A small image denoising autoencoder, trained from scratch.
Training: muon at rate 0.0023, 10000 steps, batches of 256.
Rows from block 9 of the encoder, named by matrix and row number. Rows with one number belong to one neuron. Each number is 128 + 24 x the weight over the matrix's rms, rounded and kept within 0 to 255. All counts start at 0.
# gate: MLP gate (encoder.blocks.9.mlp.gate.weight, 576x192), inputs 0-63
# fc1: MLP up (encoder.blocks.9.mlp.fc1.weight, 576x192), inputs 0-63
# fc2: MLP down (encoder.blocks.9.mlp.fc2.weight, 192x576, transposed), outputs 0-63
gate.172 [115 122  71 127 138 147 149 153  75  81 100 119  87 165  60  69  80 107 101 120 145 136  94 158 121 114 111 157 157 127  94 159 117 123 110  94 113  87  83 122 163 124  63 135 154 103 101 120 115 135  91 114 137 152 119 101  88 130 164  92 148 148 124 155]
fc1.172 [ 84 139 149 106 170 129 100 124 161 118 128 163 115 150 132 134 138 156 115 117 169 154 149 155 151 124 131 148  89 108 125 101 113 174 147 112 130  96 134 136 122 150 184 140 116 126 131 143 168 140 154 120 121 127 125 153 139 102 160 106  79 132 156 117]
fc2.172 [117 139 145 114 121 146 121 153 176 167 153 112 122 151 121 149 132  96 167 141 136 113 145 125 154 138 104 123 102 104 124 106 128 129 121 153 106 104 135 124  83 142 100 128 130 102 124  94 118 154 157 112 144  83 113 140  81 130 133 158 134 139 154 117]
gate.173 [110 111 138 133 126 118  84 121  94  96 111 144 153 122  82 133 153 109 137 110 122 133 108 119 106 130 114 100 130 101  97 154 111 163 128 103 149 142 115 156 124 180  99 139 155 116  94 104 146 136 153 152 118 148 163 136 102 126 138 155  80 133 117 125]
fc1.173 [148 140 166 106 175 145 162 115 110 107 132  85  72 126 149 112 141 111 107 135 147 117 138 128 178 100 131 126 116 109 139 127 104 100 166 151 131  93 154 114  96 107 148 106 109 139 152 148 141 137 115 158  98 136 124 116 124 117 127 132 115 126 151 111]
fc2.173 [100 147 127 139 116  99  97 109 130 131 113 132 128 133 129 121 144 147 116 106 155 156 140 113 152 111  93 102 129 121 188 127 106 112 147 125  99 145 116  97 138 127 177 114 140 146  94 133 122 143 163 111 156 181 137 129 139 117 131 130 117 166  79  89]
gate.174 [155 121 142 150 102 109 139 174 117 120 159 156  91 175 164 106 156  93 113 107 148 116  88 167  93 160  88 117 176 137 159 138 181 105 109 164 128 114 119 113 105 122 116 116 133  94 127 147 154 105  93 125 108 128  83  85 143 143 153  66 111 128 101  73]
fc1.174 [119 115 129 151 162 106 110 142 143 100 133 148 104 147 174 116 133 100 130 121 154 128  94 150 146 170 112 118 167 145 130 143 157  68 103 133 121 121 110 121 124 108 116 156 141 114 123 152 136  97 137 103 151 124 104 127 160 122 152  72 119 129 135 100]
fc2.174 [133 110 114 122 160 100 120 139 125 150 115 118 107  97 115 109 212 136 129 125 141  86 121 133 134 110 145 106 137 127 127 134 151 152 111 155 118 106 105 128 165 137  87 152 165 155 118 187 150 154 118 127 135 140 135 129 129 120 142 131 141 152 122 150]
gate.175 [148 119  92 154 107 131 121 100 142 168 116  78 122 125 126 121 150 147 144 130 100 101 110 138 136  98 126 120 131 134  99 105 128 144 148 137  95 129 128 134 128 152 121 147 118 127  95 129 135 106 159 106 158 121 150 136 122  76 147 153 134 123 121 108]
fc1.175 [149 168 119 101 144 113  90 119 104 152 155 105 128  98 134 100 122 123 156 117 158 141 134 150 125 141  93 137 140  98 142 103 173 162 142 121 142 161 129 152 149 153 101  93 102 131 113 117 143 160 156 149 166 129 143 153 108  50  83 152 149 114 102 109]
fc2.175 [134 116 139 141 108 111 121  96 114 126 177 127 139 112 132 156 118 133 118 138 126  84 110 124 160 103 113 144 126  99 184 124 119 127 140 128 107 157  96 109  87 147 136 124 113 151 128 123 133 138 113 128 148  83 134 157 139 147 132 113 131 102 138 164]
gate.176 [136 106 129 146 134 103 152 149 124 133 142 137 105 138 127 138 108 159 124  93 114 166 121 164 160 159 146 132 111 129 132 176 125 133 145 118 125  82 135 129 120 128 152  88 156 110 129 141 123 137 156 200 110 100 130 120 128 121 169 117 124  82 143 126]
fc1.176 [123 137 103 127 129 101 138 139 103 115 130  89 166 144 117 145 115 133 121  97 123 159 112 157  93 156 127 134 127 160 136 157 120 113 117 127 133 115 142 124 137 166 132  85 130 132 102  90 129 150  99 118 152 121 155 130  80 127 111 141 134  99 131 144]
fc2.176 [121 137 117 129 107 100 137 142 128 145 104 110 132 135 126 111 119 131 114 124 128 104 131 102 150 126 106 133 142 145 150 116 115 150 128 122 136 153 128 134  90 154 122 123 150 160 137 150 162 129 132 142 113 181 126 153  97 119 144 167 133  93 127 133]
gate.177 [152 128 160 106 162 100 119 121 162 157  82 158 132 149 151 127 159 134 101 119 165 118 122 175 142 149 136 145 102 152 167 134 125 131 139 101 140 147 114  92 167 152 191  95 112 153 120 159 152 180 111 143 125 135 132 144 137 177 116 195 149 154 133 135]
fc1.177 [133 133 103  97 152  98 137 123 119 147 152 116 134 181 136 105 149 135 122 118 178 121 151 114 151 109 145 102 107 116 148 114 122 120 106 132 126 108 124 137 131 148 152 107 128 110 127 134 127 154 144 144 130 140 118 144 131 106 136 161 124 149 150 127]
fc2.177 [127 150  96 136 125  77 102 141 130 102 116 107 128 125 126 121 153 108 140 154 119 122 103 136 147 134 117 160 153 109  83 111 121 172 102 127 119 169 106 153 141 114 120 129 159 158  64 167 111 178 171 109 120 168 149 120 119 170 109 170 149 149 126 136]
gate.178 [117 118 118 123 147 128 136 120  98 137 123 118 124 131 112 140 128 139 109 116 130 132 124 104 119 112 140 127 133 144 114 118 115 139 108 149 156 108 122 113 112 133 149 156 121 128 125 101 112 143 125 146 142 151 132 130 126 134 116 113 117 153 144 151]
fc1.178 [ 98 121 125  89 125 147 172 131 123 114 147 116 125 142 140 108 112 124 133 121 149 132 172 133 107 131 128 129  88 123 109 132 108 115 125 118 121  99 128 127 105 151 149 162 118 122 131 134  54 145 130 138 155 124 118 125 141 111 123 128 117 131 152 154]
fc2.178 [162 114  97 165 107 180 109 133 115 144 125 200 155  87 115 124 152  84 112 163 145  83 189  84 114 131 139 133 104 118 125 104 145 133 144  94 168 128 153 156 128 137 127 159  98 143 124 153 113 176 149 130 127 121 119 128 105 140  94  89 108 145 138  70]
gate.179 [ 99  88  93 126  71 136 122 155  83 143 169 104 123 103 151 118 139 136 142 141 158 110  90 110 105 158 112  92 135 118 110 104 175 118  64 144 113 111 104 160 145 117 139 179  65 145 172 148 125 168 132  97 124  96 107 159 158  80 180 123 175 106 106 118]
fc1.179 [131  98  71 144 128 144 145 127  51 131 120 137 108 135 131 165 146 134  90 117 142 101 125  72 129  37  88 119 138 116 117 106 171  96  74 126  67 141 137  88 126  94  84 101 123 140 146 118 171 148  80 115 135 123 137 135 166 101 160 128 146 124  72 154]
fc2.179 [ 85 148 139  66 127 124 132 109  92 138 132 135 137 146 117  93 159 139 133 118  78 151 217 107 120 113 175  90 106 140 125 108 151  84 131 132 147 123 162 118 116 129 141 113 167 124 106 147 154 144  69 157  93 112 143 151 167 114 113 147 111 113 163 124]
gate.180 [ 76  88 119 124 145 134  98 147 122 146 140 167 187 144 154 148  80 114 130 127 138 120 139 134 115 103  96 115 147 153 102 108 160 188 152 109 155 145 134 118 136 134  86 160 147  67 135 123 117 154 114 163  89 118 150 163 132 120 161 139  52  84 162 160]
fc1.180 [144 149 151 146  98 103  89 105 128 126 115 152  75 145 140 147 104 103 143 120 147  92 126 123 139 144 146 106 127  96 175 101 146  96 159 160 148  89 153 157  96 115  80  88 117 134 137 134 182 131 157 152 168  86 144 112 112 141 127  48 122 132  88 125]
fc2.180 [149 106 116  78 122 103 134 124 138 112 148 152 128 141 138 124 124 129  91 130 135 156 181 154 128 125 174 142 116 127 106 123 123 137 153 128 130 124 133 121 122 110 141 114 118 124  98 105 137 131 126 118 136 142 135 117 115 127  84 167 144 102 133  92]
gate.181 [ 77 171  55 190 138  87 164 115 222 101 202 137 115 118  99 137 114 135  96 112 152 145  77  90 142 204 106 113 194 118  92  94 137 142 118 128 163 103 145 127 124 159 116 102 144 141 126 154 103  89 124 105 160 132 182 146 123 206  83 120  99 133 116 135]
fc1.181 [ 95 122 171 135 118 125  89 114 163 136 141 113 141  98 133 111 136 144 123  84 107  66  91 111 130 138 100 102 124  41 107  93 158 106 142 132  99 133  96 141 110 131 114 103 119 165 116 129 148 168 130 127 120 123  93  78 117 100  82 140 110 140 167 135]
fc2.181 [143 137 144 176 100 102  83  93 117 110 148 117 169 148 150 115 137 134  74 155 136 126 156 164 100 111 139 116 146 122 158  87 162 148 126 130 148 129 109 150 128 131 131 121 152 104 154 134 109 163  71 123 136 130 149 141 148 132 121 163 162 129 128 168]
gate.182 [150 128 130 161 111  95 120 177  77 118 100 116 117  83 119 123  71 135 123 150 126  90 125  60 151 141 158 149 169 108  94  61 112 103 140 104 137 141 111 137 132 108  94 143 118 136 175 145 140 120 120 132 147 123 166 126 106 145  96  91 133 135 118 154]
fc1.182 [104 136 133  95 114 160  99 129 125 114 101 105 146 133 119 141 146 129 123 137 163 141 123 136 103 112 113 154 130 129 152 169 130  87 125 158 128 139 110 100 212  94 112 125 139 163 124 152 101 192 131 133 101 187  96 151 105 115 130  96  96 103 131 130]
fc2.182 [129 102 148  92 123 130 100 134 100 141 141 116  87 142 154 136 106 160  95 140 113 141 118 133 129 112 142 162 153 123 116 169 129  84 106 146 122 150 161 115 143 168 120 119 128 121  96 206  93  99 131  89 155 175 129 154 121 140 141 153 142 100 113 131]
gate.183 [120  98 139 125 172 142  95 160 158 135  82 122 127 129 134 180  93 164 130 110 138 189  84 122  34 172 151 135 129 157 134 137 100 107 115 111 105 183 117 136 147 127  84 132 119 127 163 172 116 155 117 118 110  99  75 167 189 137 109 110 128  99  98 102]
fc1.183 [105 124 143 162 180 105 141 129  97 162 115 117 162 111 120 144 104 145 140 133 110 161  82 124  82 137  99 138 126 105 159  95 136  98 116 111  96 150 123 119 118 110 145 148  90 101 131 114 144 100 105 132 120 116 127 124 106 123 113  99  91  80 115 121]
fc2.183 [170 135 141 122 161 108 133 131 126 127 129 100 127  98 137  69 110  95 102 127  74 173 191 152 149 129 156 120  86 127 143 148 109 121 121 107 117 182 179 114 136 153 148 147 107  99 127 117 175 121 133 158 115 164 114 105 127 119 114 159 157 133 109 108]
gate.184 [116 122  93 101 154  95 128 230 134 160 123 112 168  94  72 108 144 129 144 160 117 141 113 120 119 177 146 153 127 212  71 143 124 127 125 226  99 203 152  83  54 144 144 132 136  95 128 138 160  80 175 171 113  34 140  92 118 157  75 107  70 137 100 156]
fc1.184 [123 157 157 147 129 118 151 128 147 139 158 176 143 129  87 108 113  97 128 146  79 120 107 135 117 149 108 117 115 208 123 136 142 123 104 179 128 135 170 114 185 147 194 110 149 135 190 190 115 143 174 108  96  59 173  97 139 131 117 175  92 159 104 154]
fc2.184 [ 76 168 145 143 159 164  98 147 128 172  99 112 117 159 115 109 125 105 100 144 130 125 152 131 145  69 161 125 146 124 185 102 118 183 170 104 136 166 122 124 170 143 122  94 100 218 127 116  97 128 161  93 127 144 110 120 141 148 116 118 135 185 131 146]
gate.185 [113 148  97 133 153 119 140 148 136 113 114 113 152 101 124 119 141 133 125 132 131 150 146 116  87 143 114 137 121 157 127 176 109 106 124 118 137 104  83 143 128 150 148 135 122 119 126 142 126  86 111 144 120  97 141 122  84 164 148 121 110 166 128 139]
fc1.185 [150 125 114  96 104 125 137 138 103 165  97 146  95 116 122 130 121 148 124 127 124  98 147 156 126 141 134 158 190 113 125 154  94 108 132 151 147 122 146 118 106 125 185 176 169 146 139 117  95 173 171 165 100  79 124 107 101 106 116 120 100 127 115 175]
fc2.185 [140 166 107 154 148 119  85 112  98 157 131 142 161 155 136 124 150 118 122 133 129 143 186 119  98 138 160 114 144 120 124 110 162 133  95  98 182 130 132 115 127 111 121 110 137  96  98 177 142 171  75 130 128  84  99 137 163 113 134 136 102 121  87 110]
gate.186 [180 128 115  99 127 156 100 120 125 111  95 143 126 152 121  94 133 173 130 143 111 151 137  99 124 121 153 144 116 159 134 150 115 109 144 115 121 207  99 115 121 120 107 121 180  66 119 149 127 130 113 134 159 133  76 147 135 122 105 105  86  92  98 137]
fc1.186 [139 106 128 129 124 128 139 103 134 113 109 125  65 142 156 100 131 124 115 116 134 131 148 124 148 108  96 108 134 102 115 139 148 146 156 132 165 166  62 157 142 149 129 122 157 109 133  83 123 133 137  95 149 113 124 111 137 144 152 146 148  67 102  89]
fc2.186 [133 142 150 162 137 164 151 134 152 104 122 119  94 130 135  89 111 102 142 132 139 136 100 138  93 105 165 144 143 119 162 133  99 181 101 148 154 126 105 124 156  91  88 150 145 179 158 129 115 134 147 128  94 130 117  91 198 123 139 139 132 113 127 141]
gate.187 [135 128  99 129 143 141 122 104 121 117 112 139 134 119 114 126 140 138 113 117 153 142 140 154 129 142 131 154 147 151 114 154 135 148 124 121 135 152 124 155 106 142 140 150 122 146 129 145 136 123 112 140 129 147 118 104 132 155 111 152 142 129 164 137]
fc1.187 [107 134 110 149 122 121 119 151 152 122 151 131 144 135  97 132 123 139 119 106 119 150 123 108 140 183 104 109 119 120 141 152 148 145 101 107 132 109 143 155 134 131 137 118 140  99 137 132 130 127 144 117 122 140 125 146 133 159 153 115 112 123 138 147]
fc2.187 [143 130 133 117 134 131 111 111 119 119 156  99  93 124 149 135 118 113 141 109 138 119 118 100 120 110 142 110 124 125 127 118 116 160 134 150 131 121 142 136 125 142 118 127 144 126 159 116 140 124 119 155  82 125 125 106 167 120 148 132 134  81 111 127]
gate.188 [113 164 122 131  91 117 140 143 163 184 124 215 148 155  87 130  94  34 130 124  64  76 160 136 178 139 125 160 176 158 129 112  90 115 147 144 124 166 158  98 159 130 206  71 144 133 128 122 140 129 115 156 146  62 148 138 102 136  87 161 101 130 187 159]
fc1.188 [198 126 108 130 177 126 157 140 103 111 116  71  93 111 119  89 110 223 140 107 219 111 104 126 125 130 101 104 132 136 121 199 130 117 134 144 125 150 127 129 109 130  46 124  47 161 127 133 154  79 147 154 131  75  73 121 166  74 136 111  91 108 125 113]
fc2.188 [103 136 126  96 125  71 105 102 129 125 104 126  70 140 151 134 154 116 111 100  32 132 170 118 130 119 176  95  92  83 171 143 102 131 170 112 135 119 166 128 127 108 166 136 106 147 144 164  86 111 121 139 127  91 110 134 122 148 130 133 174 115 153 142]
gate.189 [ 93 148  57 138 112 118  97  99 138 116 142 114 127 135 108 121 141 162 111  80 143 143 129 163 155 166 141 103 168  97 145 106 113 124 156 107 114  65 120  89 168 139 186  77 145 135  91 110 125 121  93 135  87 147 113 126 113 110 103 117 117 128 122 157]
fc1.189 [130 154  99 111 111  98 165 130 213 121 131 158 148 158 128 119 190 148  98 116 159 185 128 173 131 143 145 117 161 114  95 182 129 121 136 107 114 134 126 128 133 138  92 111 195 115 126 112 107  98 104 135  78 140 144  79 113 148 103 101  95 131  89 198]
fc2.189 [110 124 130 121 154 116 128  87 160 123 123 136 134 153 163 135 156  89 147 100 109 156 153 145 126 123 130 129 132 114 113 104 126 101 114 106 116 147 120 128 133 125 117 116 204 108 154 143 144 110  79 147 149 119 130 119 132 141 134 124 127 127 116 130]
gate.190 [104 171 137 131 153 146 119 120 114 118 130 135 145 158 163 108 120 203  84 163 167 189 101 144 124 112  65 166  99 171 121  64 138 129 135  75 121 128  91 112 166  85 135 135 125 140  96 152 124 155  24 114 107  82 112 157 184 136 147 155 148 112 122  76]
fc1.190 [152 105 160 105 133 169 144 145 122  79 126 135 156 172 102 110 121 104 103 140 189 135 111 131 108 129 167 146 143 152  81 131 123 124 127  87 146 132 107 145  91 108 153 136 156 101 123 148 110 111  79 156 169 163 126 136 131 135 120 180 152 131 159 183]
fc2.190 [137 116 121  80 116 157 143 107 114 136 156 124 155 174 136 133 137 112 113 144 119 111 174 163 132 131 167 131 123 147 136 142 161 120 107 132 124 143 126 139 131 112 153 127 182 165 131  88 129 164  53 144 105 147 129 128 125 104 115 137 112 146 136 151]
gate.191 [144 114 113   0  75  97 170 159 127 166  78 143 178 149 119 123 124 142 189 124 160 106   0 169  68 125 174 182 129 176 104 180   3 135 200 150 197  86  78 123 138 133 124 151 136 192 197 124  43 165 132 141 128 162 133  81 115  92 107 176 102 101  85 105]
fc1.191 [ 81 119 118 156  87  93  57 137  84 145 121 128 150 141 142 190  83  96 190 130 125  61 255  64 102 138  29  72 203 178 147 118 186 122 103 104 122 149 170 147 112  84  91 125  96 121 120 123 184 149 152 149 132  83 148 144 108 112 162 100 148  73  62 106]
fc2.191 [114  90 216 148 121 209 165 140 165 128  53  54 139  41 156 102 143 136 115 124 150 156   0 106 140 133  17 182 179 140 134 143 136 136 102 132 134 113  91 125  96  42 117 123  83 123 220 110 107   5 123  98 104 160 136 149 123 128 106 136 112 130 109 128]
gate.192 [110 121  91 143 143 129 119 159 167 139 141 109 154 131 133 110 144 148 164 122  98 163 132 124 131 144 146 133 128 137 139 143 158 102 129 138 133 131 112 101  99 172 142 158 174 126 123 133 141 112 135 158  95 136 136  94 110 142 160 122 144 115 109 107]
fc1.192 [117 110 120 144 150 149 126 128 124 122 133 127 130 147 115 113 113 145 154 149 200 137 141 109 178 110 158 113 105  97  93 145 137 133 116 119 118 110  98 102 106 131 110  71 104 132 112 124 128 149 131 157 180 155 137 105 120 101 141 133 143 160 121 119]
fc2.192 [117 111 113 144 119 119 132 171 101 103 105 119 167 120 115 115 126 147 129 119 133 148 118 149 140 152 146  84 123  97 107 168 159 128 139  92  88 108 124 117 173 133 165  91 103  89 110 126 119 111 170 116 157  91 133 126 126 153 113 162 113 136 116  90]
gate.193 [130 110 112 128 150 111 122 178 191  95 149  78 133  99  92 170  86  99 109  81 142 143  96 105 129 112 130 113 148 142 161 157 123  88 135  79 113 154 136 178 160 120 146 153 159  95 158  87 116 132 118 106 119 132 120 166 169 134 148 116 113 154 122 156]
fc1.193 [112 155 160 145 121 128  90 146 178 122 126 135  85  98 134 181 130 145 114 147 155 124  87 141 133 147 142 135 132 137  99  89 174 167 160 116 138 154  90 121 162 101 158 145 137 148  61 118  85 138 109 114 171 114 118 139 161 132 112 118 173 141 142 167]
fc2.193 [139 119 123 113 108  90 148  93  63 115 127 123 154 146 218  88 120  85 115 138 144 120 145 118 192 141 138 147 137 114 108 141 158 170 116 128 117 142 169 131  98 135 138 157  77 136 114 129  59 171 130 134  97 155 155 106 131 143 128  74 137 123 145 109]
gate.194 [151 146 140 123 195  98 139 120 127 106 184 134 125 135 122 155 106 153  48 117 106  94 208  99 137  83  83 125 109 157 110 149 109 127  99 126  73 135 117 129 103 106 152 126  52 102 118 169 125  65  61 132 171 151 130 120 152 160  33 108 156 129 205 125]
fc1.194 [ 77 211 140 158 109 125  92 126 159  73 117 154  62  96 120 125  96  92 116 127 111 113 168 114 116 130 112  81 104 126 171 123 168 102 217 143 177 133 152 117 140 180 123 121  30 114  70 120 175 130 101 123 115  90 128 110 164  93  90 122 125 118  80 156]
fc2.194 [115 144 115 152 129 102 153 131 140 135 105 153 167  80  89 135 135 137 167 147 121 121  77 100 137 120  78 146 126 116 122 140 140 149 121 118 144 146 137 126 153 167 139 112 115 136  90 139 107  98 214 105 144 109 110 119 116 147 114 120 150 111 127 122]
gate.195 [122 115 160 132 120 126 134 112 117 146 124 172 131 115 144  88 150 161 138 120 171 114 182 104 141 130  96 138 114 143 117 125 139 104 146 160 137 156 116 152  62 107 106 106 132 121 135 114 158  93 134 112  99 137 141 164 103 140 103 119 156 168  87 100]
fc1.195 [ 89  78 132 136 116 119 131 140 151 171 117 140 113 129 147 150 143 176 121 131 125 124 141 112 142 138 103 124 160 126 128 102 144  79 144 118 172 132  94 143  96 131 108 136 151 134 146 104 127 120 114 103 110 144 110 136 115 145 140 103  87 176 114 157]
fc2.195 [136 147 137 148 123  91 156 146 136 100 120 129 178 150 113 147 107 142 134 117 165 111 102 107 113 150 133  87 152 159 115 112  85 126 151 161  96 114 129 121 122 117 139 101 122 165 141 126 107 123 130  90 117 153 143 114 135 123 152 163 113  93 117 141]
gate.196 [125 127 141 123 117 130 136 139 151 133 131 132 127 136 147 138 114 127 133 141 151  99 130 121 130 115 136 137 131 123 141 124 128 125 104 138 134 117 132 136 130 139 113 145 146 116 125 129 137 141 139 129 120 143 139 118 133 110 134 114 139 135 132 126]
fc1.196 [145 127 137 150 107 150 148 139 135 144 131 170 122 139 138 111 149 116 150 108 128 116 100 125 136 119 118  93 133 117 125 129 125 158 139 108 134 128 110 141 123 125 145  99 133 144 121 133 123 115 116 119 109 143 114 123 144 108 144 131 122 115 134 101]
fc2.196 [126 141 136  98 124 155 135 116 129 130 106 146 115 128 112  94 138 133 124 116 126 113 122 140 111 127 144 103 117 128 131 117 133 125 121 145 136 143 115 116 129  85 111 111 117 134 149 118 128 125 132 138 144 115 117 124 152 103 138 133  99 163 122 136]
gate.197 [115 142 111 146  99 126 101 187 124 123 152 171 124 140 113 148 154 142 110 123 126 142 117 116 120 135 158 114 114 131 118 156 152 135 127 166 142  97 165 123  49 136 122 145 115 164  97 115 104  93 106 105  72  97  90 134 159 133 141 168 102 134 137 144]
fc1.197 [ 79 111 103 122 133 106 118  91 127 136 143 124 112 154  98  92 113 128 130 120 155 126 131 115 113 111 110 141 116 129 130 114 134 151 137 157  94 154  91 127 129 121 108 125 131 149 106 125 126 144 174 110 120 153 137 150 102 107 101 164 111 151 133 169]
fc2.197 [128 114 126 167 117 157 125 145 159 140 130 117 136 117 101 117 126 148  82 128 128 147 138 141 133 131 121  78 119 121 141 142 118 138 135 112 132 116 103 130  84 154 122 142 113  97 115 155 145 122 138 145 115  93 137 150 155 124 143 141  71 105 114  95]
gate.198 [134 133 123 111 116 108 160 153 150 121 153 124 139 128 121 157  87 170 113 109  86  97 149 140 122  97 131 112 132 156 170 122 138 119 131 149 136 131 111 142 155  90 159 131 123 156 128 130 131 153 153 122 130 111 110 119 160 178 102  88 171 140  89 124]
fc1.198 [114 105 130 120 141 131 124 117 123 142  61 140 107 144 124 158 178 106 187 121 118  75 160 117 138 134 111  94 128  45  87 101 127 124 169 117 106  93 158 135 153 121 120 143 150 137 107 114  99 109 127 117 125 122 144 108  99  92 114 154  85 123 142 121]
fc2.198 [115 105 144 116 139 147 130 137 165 158 103 135 100 114 126 120  84 130 143 149  86 147 100 152 115 105 145 140 117 157 166 159 119 154 103 116 120 124  80 130 154 124  70 121 113 170 110 169 107 128 132  79  97 134  74 129  94 175 160 155 153 130 112 138]
gate.199 [123 110 115 138 163 148 149 104 163  92 127  97  85 156 120 141 167 112 115 110 208 161 127 173 154 156 127 139  79 181 102 149 153 162 138  92 156 136  86 175 140 112 139  89 120 139  51 150 131 105 142  97 103 139 140 110  77 130 111 158 126 115 167 132]
fc1.199 [113 155 123 162 179 154 133 122 159 115 151 129 138  88 101 106 141 118  84 174 101 176 136 106 101 172 128 117 119  90 132 160 142 108 103 166 138 123 139 172 169 122 100 120 120 144 159 111  85 168 121 146 130 111 174 114 148 123 138 127 121 143 148 108]
fc2.199 [113 147 130 133 130 146 136 139 162 128 162 137 108 138 125  93 123 129 110 133 156 137 125 166 169 117 143 101 124 115 142  97 146 142 151 165 106 122 127 127 112 149 131 133 121 114 144  69 137 156 108 142 116 120 159 118 151 112  90 144 108 130 142 143]
gate.200 [137 109 160 132 149 116 146 123 199 138 122 173 137 144 121 161 127 133 127 115  85 119 116 113 112 118 170 131 122 153 152 155 133 142 125 142 122 159 100 127 103 140 136 121 115 137 143 145 134  79 132 127 151 113 110 108 131 155 113 130 138 116 140 124]
fc1.200 [127 126 158 138 110 125 121 171 161 135 133 158 140 130 103 152 143 122 118 118 102 114 118 118  97 115 149 177 125 155 147 129 128 136 119 134 105 136 133 103  99 135 160 124 125 110 130 166 155 123 157 114 139 121 109 139 142 112 118 108 129 137 129 123]
fc2.200 [ 73 144 133 104 141 140 142 129  95 145 119 158 121 127 115 100 141 134 129 123 155 116 126 135 149 168 139 122 110 133  85  96 116 119 136 109 113 125 123 173  98 119 164 148 106 119 135 116 135 127 143 120 105 135 110 131 111  90  90 119  99 142 116 129]
gate.201 [147 137 138 119 108 123 151  89 105 151 125 115 141 102 141 116 118 125 128 139 146 144  56 158 117 109 168 124 100 108 171 117 109 151 126 119 135 105 121 102 133 122 109 163  84  93 136 122 116 114 121 134 107 144 110 141 136 104 145 141 159 131 153 114]
fc1.201 [119 126 112 115 130  99  97 131  96 133 136 131 127 126 123 127 147 137 147 107  91 132 116  80 116 121 167  97 109 160 155 119 123 125 127 120 122 149 119 122 135 147 105 103 107 152 123 113 128 102 117 158 154 148 136 125 112 139 120 142 125 122 150 130]
fc2.201 [ 96 138 127  79 120 137 132 126 152 134  52 124 103 116  81 156 163 133 159 111 139 158  98 144 101 125 152 135 125 120 120 107 112 130 159 132 123 132 125 146 133 105 102 106 169 125 164 102 166 114 158  98  98 153 145 118 113 116 114 131 117 176 137 131]
gate.202 [156 129 113  82 123 158 115 162 115  90 142 168 118 157 163 108 181 126 119 122 174 122 127 122 171 115 139 125 151 161 124 186 137 129 157 129 173  88 114 152 139 168 146 101 166 129 104 133 145 123 118 133 127 162 117 149 109 124  71 127 107 142  74 126]
fc1.202 [132 156 119 141 125 137  93 127 105 138 149  91 132 135 129 104 145 111 143 105 176 122 112 140 150 135 116 138 115 111 121 157 144 114 140 182 104  84  96 119 124 124 117 141 117 107  69 112 107 119  93 108 144 166 133 142 129 133 139 112 154 127 136 150]
fc2.202 [139 167 108  90 107  93  85 130 118 139 134 139 137  97 115 149  86 107 116 133 134 120 145 133 122 134 164 149  88 125 141 158 155 102 117 150 187 149 144 142 102 129 104 121 119 104 134 139 162 114 131 132 156 143 146  98  99 114 147 103 166  81 155  78]
gate.203 [132 153 107 117 132 143 150 164 115 154 122 149 139  94  86 120  93 118 140 144 143 142 155 168 162 142 130 112 113  95 123 139 143 148  81 137 129 137 128 130 119 148  81 112 118 127 133 159 127 140 114 111 126 136 118 125 150 148 133 115 103 122 148 126]
fc1.203 [160 114 136 120 119 132 127 141 118  99 104 113 105 140 138 119 134 138 114 152 132 128 104 136 105 114 129 135 131 125 125 107 135 163 150  81 104 145 160  97 118 160 136 138 101 109 146 142 120 111 137 164 149 104 103 120 122 109 140 136 102 127 120 127]
fc2.203 [127 128 156 128 129 104 150 134 127 136 163 123 108 142 102  97 155 144 151 118 147 149 125 123 116 142 123 136 135 133  98 144 128 120 169 139  89 101 129 130 123 118 119 116 100 112 135 136 115 124 119 124  91 101 111 126 155 124 149 141 143 107  91 112]
gate.204 [120 136 104 162 135 173 112 175 115 110 115  86 101 112 142 156 132  75 120 137 113 122 107 119 101 111 168  97 111 127 133 132 153 152 146 128  94  89 116 119 138 134 113 150 113 143 149 115 124 113 126  79 133 145 132 124  65 131 138 124 136 135 160 154]
fc1.204 [171 107 108 147 126 115 150 118 157 136 179  93  41 123 150 157 126 140 126 117 116 125 119  63 142  98 162  93 108  75 188 144 125 148 134 133 145 132 140 119 117 118 111 142  99 134 135 135 104 153 149 114 129  99 105 162 119 146 117 110 135 100 160 132]
fc2.204 [ 94 115  99 126 129 164 165 106 134 159 127 108 129  98 122 141 118 136 127 144 134 138 131 109 150 106 116 156 112 115 148 106 108 107 144 130 143 128  90 124 104 133 100 136 112  96 122 141 102 156 146 112 136 144 133 128  88 130 137 138  86  80 142 132]
gate.205 [112 162  98 134 140 127 141 124 181 109 149 104 143 120 106 143 127 154  91 169  80 148 115 137 151 134 134 109 118  76 165 124 158 145 119 175 162 121 100 107  75 126 106 138 188  92 146 132 141 156 199 124 135 112 113 124 113 125  70 101 110  94 129 113]
fc1.205 [111 154 139 106 138 133  78 122  89 102 134 141 136 147 132 115 152 160 131 141  95 143 167 142 130 141 118 153 119 115  98 108 138 116 159 184 153 134 158 100 150 111  71 150 143 111 134  83 107 167 134 145 121 201 107 104 123 115 117 165 108 107  75 220]
fc2.205 [177  95 105 127 141 124 136 118  93 164 148 115 131 121 114 141 178 136 126 113 114 126 117 134 129 149 146 137 127 128 136 107 109 149  80  89 152 193 145 137 124 135 157 152 129 109  93  80 140 161 124 135  89 197 145 104 103 133 144 144 133  89 156 174]
gate.206 [135 122 131  29 138  95 128  97  89 106 112 156 166 115 197 111 156 170 109 107  97 133  71  95 119 134 152 140 120 167 171 133 118 185 101 124 150 184  73 162 132 150 124 121 116 153 171 128 160 154  83 124 109  97  82 126 166 183 100 105 154  98 138 128]
fc1.206 [145  93 114 156 135 143 106 110 129 140 113  95 148 131 160 131 164  96 133 108 130  82 132 139 158 153 175 111 144 129 172 159 121 128 123 107 110 180 131 138 168  97 149  88 107  97 107  71 117 113 146 156 114 119 109 157 144 165 133 137 110  81 126 123]
fc2.206 [123 122 137 128 140 158 149 174 121 116  74 105 136 111 143 122 129 108  89 113 136 142 119  86 166 134 102 178 159 122 143 149 115 147 138 160 124 129 118 145 120  81 118 114 129 134 142 107 137 103  93 107 103 115 140 117 137  84 142 108  78 124 117  87]